A small self-supervised image encoder, trained from scratch: patch size [2, 2].
Rows from block 4, named by matrix and row number. Rows with one number belong to one neuron. Each number is 128 + 24 x the weight over its row's rms, rounded and kept within 0 to 255. All counts start at 0. Numbers have three digits each. After the name is the row's rms in percent of the matrix's.
# gate: MLP gate (model.blocks.4.mlp.gate.weight, 384x192), inputs 0-95
# fc1: MLP up (model.blocks.4.mlp.fc1.weight, 384x192), inputs 0-95
# fc2: MLP down (model.blocks.4.mlp.fc2.weight, 192x384, transposed), outputs 0-95
gate.245 095:149157165139110144089157133141064157140148113097122113098114096152165157109136116158135155151102128157137127131111154099117121128086165149132165086102152149137117200105142087072083166153125112161183139151139099173128158188135125125113148109134124148131168131122135147119116112095139139104
gate.246 103:142115109129117140127127096119100135076113085138143088113131095127139156137132151134140109094129139092130100119110176154153129086143135133155153115131097116128133102134095124135075115152101107084131129169134159132077144144176100126157151144171090094122136163131136167088097101170114123115
gate.247 098:105124113132150154147168110147111133095111120152139154115117106072153140176137142145110108125150127127150111122175114141109125140108161079147162111080080129088175127146140132151137097099118107120141108164139161145126110089121055130126083106106115149137158110136135112130123145176104123104
gate.248 095:168167112137093146117107133134108143138088145127181139143124132088126125114150124146130131112144157125164158119145157142098065133100127104168138140074079132103087156161138128134114151101104130122135142162114114079126144133137160135085098163097110115112131087149160111145145154158101145108
gate.249 087:150138143149095100088125132167117147124105120129149116172132089138119161124121124159102120121143132149142156147147114129114136139130117126131064127173139118121102133078086145128131097115114125124135075137155159138110114148155101131110149131142115111111138093106160115099075157121075143147
gate.250 090:135131151146122058141108173121149101124104118130149169152139124132130161109106146109124089089140151141115142125180102135128142101122144165112122124126133132103091150140113069111106155157118099133145137094080145139134102163161151124121129114162075156133136154170121140099128096122160176132
gate.251 101:157124130141120170101132090116167120149123152141121118151082115109138143081117153132140122117133168143107115073103113174142128139168128147117089104201115105138162180183156150136120153131155105129122069127094116140153135089162134168103108125141125126095106130213134180133127112129149120123
gate.252 106:131113130076138122143100125113118105153116126120103124145107150151119137120119139111151128095152172169128137130161126102110155178126148114148123159142089152101134150134105135115153123105122121125139115109139161218129089149114155134124123104118117137092165138142125130137132123078114122153
gate.253 092:164141127117121103147120127130146142126101116161166139102102126146129109146136185113129119122139160121140137119090184133130070137151124108127161105157159192141085133146141126146122135111120099141122101131129106122120073137169146073099141125120128158136153139101166143123104120112098113150
gate.254 087:108150118155156103128121109183132147116089087113128104114159173146145096129096091127114150157144086110103147088133119157137112142119136125111106112097135160111154106116130117100175154143099144128108115136144142139167117101123145122101135124156105127104150106145101115134146110142141141151
gate.255 090:121131134152117125143162118125111124099124146122122100126145141137165106121133159148094145120099120124118142134118112125103107150078171114104116146107107119134159094100154116108162082144075117109161098155150145133117159072139129084139159094177127176130125122122078143119109145114127151174
gate.256 101:123117097158093128068165122108091140100118106087157109131156062107114143129124100132121087090113109138105153134174115151123135078112104122134141084133120090130141139098162120130118121121122135124110144089144132105107154120115094147119109100125143133157146122116113167120140117126069167141
gate.257 104:131118109146138100178163108135083100098102125124132157198128149123131156144112130100093141144132118125102109121118078127111127109152160105133182150104100148128120134105093150139119127139141151133124145145124139166129143197139099132111148111105082112109178137139131169112110085092118126150
gate.258 102:135197098121151142140132131089161161094109120118150110136145151097120140133156104118122154163138121133091136142075112158150159083167121120132150141074120140118098140093109159122097150177141124135169116132104116148140105141118098155137128117150116127146138111069090148118151123155140134132
gate.259 103:146133119165137096143131143109197114149129114105163158106107099107147132157165109098116120141166102149124103108088129149148097127147112106160128160113164144188139136152167131153120178104111110130167119076155143132148118102111137122146127146108119076099160135149129133107134125128140160139
gate.260 096:088117144120117130117150173178133155118097098138092106100119109154084149105123113141110124120072091114095139101109158128109085122134148132149140143167140141155140104141120084139135159153123077085138106126088123094094146139126150132107095138127097169143118165112112117110113137147123149104
gate.261 110:143116094091162178125099146126137166099116135137111168158141115142127109111109152107139142139125145065158097180135079132137151133161138128131131098114096145139133136150166115116155057203132097132159115131103117106120139149115165131130145125143100151144117144167143139143132083150126144142
gate.262 099:111134147127173152109115163134152121122113138139125170133171142153146133114113137147101130135125097135126094115103169081136117156166150093142116114128127124097149087109133151115162124112114107132130154098179073130125140182107172126116156127172164157098134141131114173149128145111142117158
gate.263 100:132159108138125107137093137093116127157112144111179090107144169110141146102138184104087103158135140135137118107091111093118158111129095102138136132146115153099103093123139124151117156098127146117126130119126099120094092147150074136122103174141100187162106133126101149156109112134137118117
gate.264 103:113143130153148117108126092132105104116184091152129198146145094158112114115128164154091140155135116092116134143128126116111112142089132151097168140126083131160133146120111171144166152151124150115157142129136104123160144116089197139128135179145132165139069120122126089130095123134099096129
gate.265 105:125103117162116153126098087113153093125117106160139180155126126149143131131145139163189174084117175120111158114161167126168100115111166118110134123138125128143175153130134090137136097141121115079142128171134149120124128134165163108161137146127104152096137130100126110169101101079152102147
gate.266 104:133128138136142116128122155091122100136124133109099143149164105124164140107153130140143119151115171121096129134139104100105100125117123109163120159119134162092096099147112114123129120144142144119155133162187159142118099163129166105128158130121129121111148101119100120138090127163139173097
gate.313 094:085138111132137186120125145123113124094137140159125142131070143126101152171107146149127122152116110116131139112124155091122077096126088175151165127091144158135109137130120112142117100126123105157168107160171152114127142108114110152131113128090130098148139175123126138110116129143150131117
gate.314 098:128129104145134153122090144117159142124152176125163140107111113112150142128177104115149154095174124142107115115085089083137153148104162138088101110165125082104144146065101107148134129103152122144154099113151093143126081118142129075121110140128167163193083153133116174074127102130117125143
gate.315 090:102124123120078150138133074131128116111134150166131140125147137125124138152132122138146121129153131112084105106102143138136123193149169112135136130115126085064163102154120134151152108093112123117164127125160149144077127153135125108104124179102127144181131127116129139117131125137107120122
gate.316 105:115096107099139136134156157096133170108148102122143076101106144109125140160144116123131167121118105116160149143127120138146111154134163108111104124156125102125108119168110120166115133100121076158142151156113101142121132109135164130098201107117124090135159094129123129141070124130129114127
gate.317 101:150147127088073171132138119115118143128136147094148160119173122138130096151092112132181122110178135093171137151164123134095108098136121118119142111155154124166069104076093154128144097102161130192155131116095112145110143127105139099101130096116135149136101128100121091106129136109076150113
gate.318 105:124087144151151137118155158113134141153126142108115099154115101124123097116130085114086112111131101164106188103120153124116084142104131118145130124176146107120156150123160076123122089140076144131130147109149114116118135124116156129081171152125126146097097067124117137107110120125153138163
gate.319 097:185118140126140118141140136123089119124201147089172133140111106101110114118166126151136127096139134144121127149132108113125124142101135153114132128162109151113199158112075130127133151145145127129140141106119085114159111128147104134158147118155091104106139143110157099092118137132140193139
gate.320 094:168104167110111171145103128138124127113139149100119153149196143113131136171133158121129093118157120102111148113142162174109115132146114106147093149145111094147144125143122102168120112135182148084096140106086052126108089111145094137138124139135149111142095136151111134110151093121124130099
gate.321 092:120134163113119093179118167171156151116148111127157111141158137148089111111137139178172125155127152097184134123127164119123122090112166119078161156112107145094091116148159119154132153153103150112133142143123131111157117158124085131114127125136161121141123161150140110138165107088134117108
gate.322 105:141127153138115132128112194124137162121148126135114111146144145144170146170103121101141120140118193119124144137134142120132068141115134129125154136120121153122150163156080148136122134140134103152144113126153146128095139123144146108138134108101183157134111101099098128144106186134159131110
gate.323 091:115149123153109101151105082145156114142117093134126104123152133146142108111129117122143133152097123164117131121059128119107114161098112082132109088102103178135097124141122138120147183096123133118102159110138135121122138090136125089107131159115116105140106112097125119157130087128107121134
gate.324 109:116110151127115120140067157172111109096096045131119130105150142107137115123142132137130140145100131135124099122160111118089132128129106136155115142130133149152175118110095129117118117115095147176131131167122177180134156107174134090156145168130132100086165127145141140113129143106117148112
gate.325 104:128098125158115080157105096131119131122122117122162123143103165114135167140166119137144115125130120125138095129120122104115144132098136100120111170126114141180143114125115124105114112148156125105094134107085134111121093126124124125146128117137159127137141173132127145105170136110113116128
gate.326 094:098147184138143136111085122121162152160085134128148129116107101140135129115121139124162135148130109120121142136165113101137117109076156143200067094157145119119132128171157113099179109161136139109089108124118154139130099086161141087119140075108096085101080103124119083113080129143167119121
gate.327 116:095105117079170135137109162097170102145119111132079127136154135121118135154109130129079144122141091093176116151134088123149156144129151116146153141104102149137129108118119126097119117157137102134151145125107075116140130160119154097202139159151152127127114106134132175128082087122122127102
gate.328 097:133145087148111118112121097105155166108102140132153126129135144134112135148123136112131138131139090131113129133157177178163091119140144109084163113127150112095103112169132172182139132099125112139126117106128122167130110153161141119089133139144114101134113136142158129145128127099140158149
gate.329 110:140137115154142141118145097132141129104072121115121147106172153097139122113137097139110151110124104138155135163120118128130147146169167122136091112126175114133132134148139125139131127148150150120134129151144019140150165116124073105207137103096104113158138107128148138128135137109127129095
gate.330 101:155133134104108158144158101140130153187138157160109139149158104118138108090132157097138110146147124126105129164121123163106149133139152094171126137089132143133124112092077164149108181123138111185103105061106173156122136126088081128130161092110098167140137146115153153136096106121129116152
gate.331 100:121142105153117158111174093150067115138148111154130157112133119102089128146153118122140160122083149142145158169159122118110150168156161160126113127143100107140109121131131157094131125111095143133137180105142120178110109135111164099189102104130072104145130113138118072147126143141120127150
gate.332 104:084136136102129134129111150061098108143108127147128129129168175124129132188154150136102102136138107120107100156150133157104134158157159071119134166098131139126102117114120112123139166112127131155130111093094137141145080133140087109112097144162153094119104077108102157130121104139156131108
gate.333 095:133146151127105182156145158110137095118100081137117112122122132139150131111102113133083097148147173114110153140098156111087142128106171120145159163112129114098098166113112149148131109135148127111178116140151151131149131104118149144128114162133148173137134094116082144121111155140149106129
gate.334 091:119106162141123114147172137117159119112144166091154111125116125119081132127125115105166104152133108090155116111108110090149131094126114129129111117109178146149117121155108128114072156128130136158156116165108157131146158141146048136152129124154134123118131150145142106125109099073125095148
gate.335 099:148082110123167136099142105081143171136116116145101136121105157111098137145115119117151133103144149134157096124142101105140134124131130118094120115103138060122119152108117100090122083166113117119124174083121125119118120112119089127173172158143116087129096136149133135143092069103091141109
fc1.245 089:146119142116135114114121118092119129087095126110085152107129150113114168154141121168163098102084126140138081149143105142144137133143119169131123142143120137111130114094169076132149136103121120109132151104071160150151135084133153106141164147129106128142089137107137138092117141130096136112
fc1.246 094:077150156144149147133153169094094113115145095127169163162114118118152122109166145139116117096176129124153108119151137137115138120132099144138146093104121127151124132122130143132142128168041155098134128171152147117120126163142106138115155118134131117125079145138128168139147137118156178154
fc1.247 099:162124109080125141113153169149126143158131127114108130121154162093049113100139132170112105159112138157124128147153132132145116135164118160134101111198156131092151153114081124084154148126148117136146129094114076106131155139118173153154105126150121167151108200134123120172130116161091147132
fc1.248 096:160162162145116132126152101166111140146112165142139106113133102114135147100115132118098109124101088118154138110177148130094113155117151139115112110161123128100075137084112169121150129124091138156120169169125112155048123139109141129153120104107120148082184116117119145144125122147138119101
fc1.249 085:191141132103141143078156129112119107138073150123091140132130125123120144166134100121096134160135144135139126107123102098136121159145106150110097105148135141136114124077156155149127112167139141145139116109063124092079116172127142172076129173105129153137119151157140124097156071170150116133
fc1.250 092:053099089122142122159071136112129119163144105154122095142133113107149107133137149114169090129151144161108137132089145102082129158098136087149132100134143170084140140161172143102137155141133103186114137156109147123148131170112130155101145135128117178134124132141106149136159118073087113099
fc1.251 095:101154139149133145150143108073122137158168153113134098143124128164129138070149138181126108135076089163144152160122116120155150133113132179144108122145153143127130123113115106053088147129123121140147136154163138134153154124137120124147133088151131169142121162041123147140149115119091127143
fc1.252 109:129117137105166157129127102129162144184137128152134081110140145163105133154115143112117116105160159113142110138138102119144147091122110121142101133119140115112117136142143145165134157110110111147139134113132167187107137159094111156153148081124133132138102123119131134142104158136090106161
fc1.253 097:165133121168121137153137116191123183139141120125126102104134140132089098115138155151092169121117097112141162084154107132085117113119153144118133176141153140134141111092125135127133177163133136110151142120111132128157128100145140117135151162119134172120082105110119089128080105125068098082
fc1.254 086:149121087110124152109127139101122116149167125166134135113118118142151111124093119134123153144149167078137165145141113120114125133159163087097160101104110127174112098075137134120087144126145125124111131107132111117114141123148130110102101145134146176125140130106129153120137144137096135170
fc1.255 092:126132130127153100114173114137118135154130120092157104136114147120087131125094116173124138145096118131176136087118099140111147166071147160125096089165171172137151114117139087086137139150110110154161109117184132212115134114129133099123135084090110159097120139120087151103130087142142133134
fc1.256 110:151128129144104145165159100144111149103098122118202112137140115129148154099089150164136115125098131134141140116150120099138123140159161130142140096118100102118135123097126137154133146123113097142137146163150121111118130157121108125118102111129129150131112172095104143164196128188095112163
fc1.257 103:147118142140146123132113141155086153097146106144177132162137090121148155087117093155152124107150152140132114120116098109117121089104143124150114123174162124091129195117143140113105121137167139151100111108126141113094177124143155129083146111126108128151131181179137135148137162174130164149
fc1.258 105:127082121138127105124068117105120119159150161102121109126136061120098134148096152143104128121126100159099135163127117135092092117102124175131077097133172145137156147173129126129157139109120146102066101124147133173112140145137121134123139144106121115131143142156149127101120085145131079121
fc1.259 100:139136121154095137124111130148153121105103088143137088144121107142137155139092109143167112140172101133138146153078068124112179109126118119133123121188161106101142124125128100176153181134134140088186135142142161116145100118139134140135130122105100086081145122120136121138168130128144161127
fc1.260 094:096146116139123158120132118108103161108157116105126099103168117050124136115132146132134128148108123120141160140157132132142146105121148142148090128112134108156117117108139142075146131117148121201151106161222167218104120137104114098098164125154121113132111113146159097126133111177111123110
fc1.261 112:128098139142099113115131101133115106151105102103126108124121148121156155097133114122129119135144124200095153099127130144137119068118160110144123133133109139152123117117131103143144200047139131134115103146152159169159144138117118146129153117129157111177140120087123096094137144127134116132
fc1.262 101:116092106167153133151113157145119147107132115134130121104180147117134118091151083137114122079145126150131131102132082131109164149122160172157142118115139102128131138125193134090089191165121151084124115115114103140112136086112142157136133146186124112109088100077131137114139137137159117118
fc1.263 100:153107176135150141118102081198120124101156086130122070132137129128140113083116120089120181109137139132136161154110116149132113132128153130084135108132151118149117136125080082149134099111167144129095135139101116144168166105124155139169128105109118174108119116132165111131134176127133133126
fc1.264 101:128123149139113159107123085176115104122139111128107134126138104109150139139144124131103100167153120165140103116144154145118132163131177099086125160100132134153109146157161143154160108082180116136095128126144121108126135130107148121094083142104103132143111157137157107169092159132123131063
fc1.265 093:096125134135124121133168120164169133125145123093165096139121095154114112125125119125109125146133104101148152118173134143087135141135155165141151133120122134114113110116131087188163164104123085153097073128111108105159132116121158103096089105123164135138128145143112129078121125106097103068
fc1.266 106:112116090132158131120131144141075114116141115130130136110175157100099111131138125140145161090120181105105155153119173047130134122127127129146137112118108150129150127147125109140147101129146141132132095168113111096160123137126144120123128126134114157120156078139072121117114161074109100140
fc1.313 102:090130148145125112117123147123127110106153147142140091134037100122135123132116136172128115097117202118115145126139126119107149124131114161115155123109127105136142136114148122179110101129135143133145126153121170115170144157131118162129113165122152127162116166094165124096121145123133119108
fc1.314 097:093088141120141157166123141132109121116143112139113083137121169123128112143129153128148098159117104125107123150120130163178112109144135120141187138163144165141145126173125103106153155148108105146112145140164168139137130116170149140107114125080149104164094110140092114119107103128153152124
fc1.315 090:122135125103135114146097128132145096138156124149131106137100113121125129123131190090099094147138106129139113133114164099148115149117131092169112162113104152109143132137111122163133150119165090137138148149127152145206122086088116121107137134099129126124089174190099093101131169091115159141
fc1.316 103:130112106148146114130112132114096142126134110135140094103129100143130143159107141141147100128088144162117129150106138153141138168082145113172137118165146131096132121166166111138145130097169132173146161104118123169111110140117143115095151122113147138119124140123164139145169111099139134110
fc1.317 093:114104161094140073195091088151113128094129114096170095121100132137083104092133145144139101134130135170141134102089145116137126148160127126111117146110143113122116128160128109108129142136118143143107201109109139136147145100120120102120125126102124152138129122147131074140161129103069109163
fc1.318 095:093114118139138103090126109136135131156111078132109128162128135087142124150108078119158134112124142133133163161114116131140130138096146084098094129146151114126104140134128112108080131124103115120110123107145119131159136096119119123146087137145108145129117139147099121100107192127147139145
fc1.319 099:141128123090124108132155106168130093176076124123169106119158093143148163139126091135137103120113120130125125125120103166142132069142086162143143125174160137138086127136155103130171145129123124139143088112139095146150138131155133100112114127139132148150108176149118161119143128102159109078
fc1.320 103:080137139139116147154148152095136092116154138139121082115155181135144107141107158125151144123131152156152140153134115150138133133131188147101152125105147113132121114136111105116138141122092128111146105130102195169109121098130176104092151121093165104131125125099111139114124167104115158143
fc1.321 089:126058127132136072116122125183142101129132138152171120145179120115115133110123165108099175127132125138140089106155114132139117166094123140128100135128107146105126106119085150063067172115148098125050114121159125108122089120152141103132134164148136120105125156139144171144147104152128113144
fc1.322 110:122141135105123166111081188112157114122130118134158115128157151153141136169110175129083101132146178107169116090098157132085101128148111133129158125106111189131118130152173101125160130133101157141116137170142102099130093144111144092115116159106199156134098136132131118106129091134136130134
fc1.323 093:108128143150140099160123110116093148101096160154154161155075113108133121145126183118152129126096142110120186138156112116123129153111147132172142141097119102155145092083123131081145075122133088127157180125123131148107148086173121141091104102101118139136115085114143136133140128063092109105
fc1.324 099:161153139127105181111174089104133118191134145178124150087145119160134142120145111142101134115132176109112114131127108148150082119159103124115152108171165137111106150132130135094145129141125124166178136108152113134096162179157125134143157100108183108122102087137129124124137138153148128105
fc1.325 104:131122125116167107090172100126107100078139154119115131122112130146145119158188135125133133148082096108099127141133108159131127109085141148092126178132112092137124096110130153130132141121120115156052147107127123149140114108122128125144135147134120143128114120162101100151192122163130106158
fc1.326 092:109127178141125104157161124149152123130152131159093084205176129134108147139134137115151100122058105147104107173204147137094103126140160104121125129129119124116151134180143135099149133125107134123123114143121145163139108088152095145142120113105143114154094161104081086127093127134127120157
fc1.327 113:139126134126114051126168120144129101134159147122090138142108154131109096084137100116140073122126161185135086148139104096105134142123136109138140137117136126138153137068106138139135159122141158114127134094158137139142110070099116147095137150110103140125150132123129094123113112136120168134
fc1.328 092:117154163141075126124146172141144092153081116133160146123100130126156170143122109119180150166118131103136131129193118128141155135117134126151167089144106128145132159109171124143098127153131135114132106084132166165123068146119104135162156155136131117108146151173146172110165155144121162121
fc1.329 104:120102169132113105120117136124130115112137124084142114144135116131156120110135140147122140122092090104141147147087147139125157132136181106121060141103127141136148121148117105104124153152148103153103138123128054153141169111117140140153162101068100201113110122128150127145164095118082129137
fc1.330 107:112138123132121088121161113119146113158121130128160154114131127120163129119124092126111064101161136093134082122122101148089137124138120103100095110144137116123132086140114113089135134143118141138110135113128167180136101140071127126116130081126123112148145118106128143165093129144139128124
fc1.331 098:134117104138153151119130112087132106140135144155132164171106105104137130153126180138100159131137138134112140106138151132076196105171130097120160166144121116147119125123160102135166146073115112083122117158111103115110115129109116131129096107145114154155136137129148111088130125150176142128
fc1.332 101:128123187099139084161140136095149128165111174123122160145086173131149128120114092141098129130124142135131112133115143089148137136160177108112125090101153131152153143124116119174125131109091139134101121069118148136189096081121085159130114089125129141158088102149138146132102136095119135118
fc1.333 096:149131115167094172119120145178112123140117106150119123113148119156144177112111120100126131155136188177128111119114147134147092147147099148143168116115089099090130126106164130163144140139085098114086104136137122152157123135120163136126114116151153117102134145128149134117155137108114132113
fc1.334 089:191179146166143130128114144111168136131103186082105143132101140121115133159106126110125123132124122109132113131190115124104116139136103138131103132147141112087132116138096158174153147110171180132129175136125104145161096132134125098140157077126126112118122138154096134118159091119122110102
fc1.335 098:138125132140116139107085114120134119143148110179140113139130152071154142129098121111125151109125113146109145060124153178098157145085156100152138154135132120139176156093142136135106125099151121115124145178177133125107089120166122111112140120115130165114148127079094131138144115111116131152
fc2.245 096:145132160121161173148139126158136114101100091152166128113156129110158122059142129098120153106125132079135088182144135145132158114151110128139139125124122126115133078138120126155118140112148129110107104129163099170139132132121112166154118109129138150165102179092121146151096140101134125097
fc2.246 101:140131113129110110147108092121083137130185162122108127117132136131130080150106103106107112151101149112111101114128159138157120112156190154112158111138125135183143158098138114097147131146120144148160078170168161095128112088141137153104111202133098143154107086176139079131152143156113098124
fc2.247 107:168102130107098174142115126198154124133163107092104114108109109120140161156149130143160120144135134162153103112130114171145107155116173158117165125120150146144115125105112116117108105141130134142123143131131191154141114132197079129160152140099124136120122117119136164172114131155123146109
fc2.248 093:118100134146153166079134098119103120134095113119138136100122121134110110166134140117158102137116158113147159129114122148120112128173133079097158121140093075120116055139112122151115145090153125133141171105163144114147103124154097095144126125133138139146170109097127128145140123145138145118
fc2.249 091:103167124138097091076163107132116108135093101138125105118085135116159162139138121150171119147132097130113086086132128128073118132138151166129140142129133125133144118140100156116114140121119143108120142145132101096102150079121132131144127101143108152116162142112092198154135152112138124099
fc2.250 094:138124143100118163125137102114083102147150150067103106109164147136140079188118145115115146135157163133091120118138158130125057124158159135092134144137127085116141127102177069126138163130107130169127127115146158108124136149120155171111136135098161141149108129177154096151127131149141167127
fc2.251 100:146131150139170127092134130082133087128136171152129136108109150108145120166107105134109116112129098091111109166152132104157127153115142127111117101117132130132131144136135167138135164144051156117100150147129109107137136071098102146133090157151150140147160103092165112175167110123095120168
fc2.252 107:116126133106109117148134157091111136127108139087104131138107101125146091078140128134106141146117104101126146130121131112099121047116136119123115139159069113138115084119116104138118138148135167099122116123153117152171132136118123156093112131099104124135116121153108104099118134114124130104
fc2.253 106:143105122172150173096125120135124109156101113113111144138134085103125164105136093121140112132104132132144074144084120086073123148092094129138134172110091131072168083145152160107084113096152158150111145079155115130162146160146138121138109081110127124169166172099090162092135103098167137124
fc2.254 087:109133127099123109129105139109101131123119126092138144115108166101131132151127090125108120129100149105102126098160160129140109110200128131118149132079139111153135105123127100111126070135132113184154127132069172127135120129132159129156077112124137165117115097153164164122136150126141133137
fc2.255 095:131065135110103185117104162148129084139124120142115140149165106117092154094115146162129127127143129142166132101135136093143158152114097147153131120120123127133126103114175113126088125137170150145114146100129129150124148186134127155127121145127115138129116125087104093103122123147138136142
fc2.256 113:119078145112122127110128114161097138134131155110119161097120130127104093155174152099141126118128122163114132159136129163114158132124132132110131141138107134117131100123096163108130090141098152187138120115128143179148124138161116174124139129152109120140112081121103144106127127158157125158
fc2.257 094:147102119128154135120104112114170117149116170148100139144119148151137105093137148107164108176142141107138142140160165128123131122148125124148116108118133101102162096143175164103155112157142128114113164163117115128141102171125152135100136087092164129102138139118133122116146124089170176180
fc2.258 102:166076097117132161121144152157098143156111098139118129130124177126124148143105145104163155158119143150158128135104126148105121127129117152129095163159141115171137129147106154154150114096142137195111109123162127076127125148132159130115110145112169117144117136120077106127128100154140149078
fc2.259 099:165080068140111099135124105112125103171151135186154131127127149137116085067102159092098084091113110071132146138116144145113164104136118182132136098120175144133109135098088132115159111149146120157129152117099105144146126166132164192127082119076146128113131106153109129124141110126121099130
fc2.260 109:135146126099138142128132081116148114137151145133150118123150150149124148192112132109120139148108113141151117147144172132154130185119113112142160104111169191152101131173140099117164085107083122174153118146123139113121135144154159110165101136136124155128108090144159158144139152170125142134
fc2.261 101:119111093145126127136157106078132135154150143110102144117125175100176101147147130118144123121155127110127105120093150114122147162142108140166128114137144143122140112137097127132180162119172144127117119150169140132105163141121068117137143095109106139156119146125147161142095162158102157093
fc2.262 089:131161078149118134166121124124111145151163135160136082152116126148127144110161118091124124109161188140091152111103128157145134188139139111134152077089147153124148125103187106114139107153151147132097150090133121134096108142140129100175131113121136085103111130149153071122123104073102139130
fc2.263 093:161141138116127099119131145140144135174167159117120133126142127140117111065144098120117086114107107167093112138091114140118179145162131083147113148172125092134093127113110150121141158084138152125146138158106143140164076170123127096184114106144159131120103120135133085111110150144101118136
fc2.264 101:121131084118140124166132108137142120129155165100137121072120099118155141114143091162123127141135187129152127145118119134112126092108088154121097139148169116128108120168096121143123119118111142084122099118189096096129095162139105082095133161070121125087158116130120104160123128093147137110
fc2.265 091:106129123139162138123065132159113145131121145148092121093160122124120165139145109126143168066161168137129131066113159082046104142106128165113183146137121133140129135088103118121135144125124123131143148132161114098150136112135144137097127158082080093139132087123126154098143088091147154161
fc2.266 095:130123157131128128117136121121115151157143124131137112112160078152136113156128157138120147090154122136127154146101097184142151125134142098144121158152152131142146173138111112131134158114163112110116152125152115169069103109134095119134156120155129109146151167157110070081132129139105171109
fc2.313 096:128143137166110067149173113104135103106134187156155130136069177169160075137106139113128102119125108089102130136176159102122155137173149130137110115142128154159121123151133123127166155119094123117109135139140096104121154111138157156142115121129134140105113114144129124146140110128083093131
fc2.314 097:117109166135115147148130137150136078116109141117107134126131145101135118146113103082166042125133121140134158143109130096129132128134150075129134126165102113171130131149128123129141154095092118148167174095120132120140134146146100128076120099084144149128124095144102121130143103148134135133
fc2.315 086:126078162095158140122148152117159113153114146134168107123123148118142126114106117122086143119132131145156144100115172102136153117110091107142105123145115105116144133141082115151131169099120134101165107114175064199145135112124149102107121128100129159128133091121130123123125140152118126091
fc2.316 108:137137134128128165138170125123137108126096107170103158146142183090124118107097174154128081123164121150170134127172183095112112123142097111105178160105139108154092132165121165122113129126084092131138126128094115105132131117119129155144097119168146166139116115142117123153159118130132116148
fc2.317 099:155088128124172120123130130142073130128103134137121131116150160158110123139102140102111139110132090140142106121089151159107156149099118111143106146125129149133108118085120130145131133150168137145138092100118129120145132188165161081120160085101132132079166125103105151099106107111170190144
fc2.318 103:123105158100117105127163110109173137089140142105137112118088122150109122079118129143128105146118148088093159144141120111143134174152156101166147126161149107132145088154149112169139107144143130100188144139137084188098110133096135116153132163090173140102134123116117111092135120106138082142
fc2.319 107:120125118157176149115172140140097119113089126173142151099175130130115150086146173109086121115116092141109130169126108128067139136127149127135105130145136141160144141160120153155119144138099124105141116146126110121123091102086123173113107117138114137180131135114108123098149131119122116108
fc2.320 095:119107158120139135115088123120136113074119121136057141100114113139135190120166151150141119160135120166168139148148126130123126146114136115144130107116158137116107127131136143097137082106090115126111142124117092168121103136158064108154130131132170127110110146130155150157097098136118144151
fc2.321 084:125155124100056117080134133105153162082180155136109118143090135109176135154105116131130157081104127118129157129105145141135086130142138114132127124091120150114131131123117155133179145105138142127136151151108119113126124149145117121097115122095112156131123114140137052121130138162162099102
fc2.322 100:152116162114069096160148106115081136102123151165138091137122117136143118125101158113120113129153099129120129150151137181128139127118104131176108132126147188126112152110151129092170115113097124078098150161102100139094142115188093141123161137136101166110119117179082114200115142143134151124
fc2.323 091:133110112104122168096132135118117128141109168111123086093142143115144157156150164146103092119099139126135096115093134087094136132141088072109097169126136118173105098131105153137115142155174122126148103151099127123121125164111151144161121113146147128083077162121148144126170146145111174171
fc2.324 095:099116154158100090155086149150127120112124135117164138178067109153126102152130130154150183148112112119120159130153121145140096139134098111151122128119130123133124100135151151143139103136113139096092131149107080118135154118111121117148126096146163113087098150126132101099112146139143118132
fc2.325 106:132165136148136172078069147139137144087119121115143137138120104133093109129107121141136133126161131142148157153158135164145140158147130141071108109137128133177128121154135111116158084056126098161136119122148129124142143145138097112125124111139088103173113064137119126120132140150109147159
fc2.326 093:171148117175146107143133114169118136167153120150119085119084107149126133143113133102085121107124140167138154123140174140115104116129094125142068128112144128133150158133164120185155092153125131134148105103123126116132163170145147173114160128106119115109150107143203122155128140156133129140
fc2.327 109:140145114114091146129104128078118125133158149105156139098132141115144112171106140123113144132131128104113135125147119137147161128136125150177130150142176169117088102087090145149154148154104096212143116137136113121105153081111107158109106085164147117167127164108132145150132134134115133110
fc2.328 092:125125126143122082126152157152147159073111132098130101084103151132155110095126130130122131084124070114125142128136041163153123101115154140101115124105102136134154121090129129140111089134178178086106165096118136127114124122113107155098139104131116133133162117112092086114110152121152110145
fc2.329 101:152131119139121110115099112098132158141159127133171107145116143151135102108124132128118180086143132104124141164150148094096164133143168117153106142130132162146127130129124074113179135141103118176118111138131110132159131115099191158129088126107111109116097122134115116112122107107112126166
fc2.330 098:077158109108145156122149153094121121109126115149142110157128127121157139149146131079151139122130136120155150137101180121104122100106075110133126126107094091132121104079119121140120137136087136144111096153136095125137119125131137167082109128117108143139120139126114118159131141119167122097
fc2.331 098:119176140141120132126162098103130129165138126130164075158119082127150135125116144134182135132131140140105125163147145111111108139161118148110115139135134162151125144157125087135150161101146109113118099076131176125165134104129155078155153154141110128098124100114096101125160118109133095128
fc2.332 100:114137115156152138129147156125099137167114188165131115145125125160112143143107100097116113111152130107093106132099115168137142126162130101103116100147102123141116123117113121152140128136109140167107095124130095082102148090094151119115100104134123148114145130110085142132131119124162117140
fc2.333 094:129104131132127114129143151167154144156149097137162086118171073159112098123122137142138152101152109126118158116122083189127131156088130152135073115130158186117112147144152138154134127124137156099102161137172113133083116099123113154078163122130156089102157186149113109107120106125122169133
fc2.334 081:153175190158092133158142149142097116165144101119157183127128159126104122127133137110148119135102097135089128139123078114100116143113120118161125167122123158105169085117141158092108177134118123155164135150111101096148141114133151136180105102120140125183152081125112154103139118100139153094
fc2.335 100:148130144125104122113105141108117111133137138130107135157132165141129104122162213108097077176149137130104157148111104095162144156133121113161097151156145157078102084129128121148101143098149146144082160088129107153145133133073137120124105123121136138118146141141133127149096148131144124110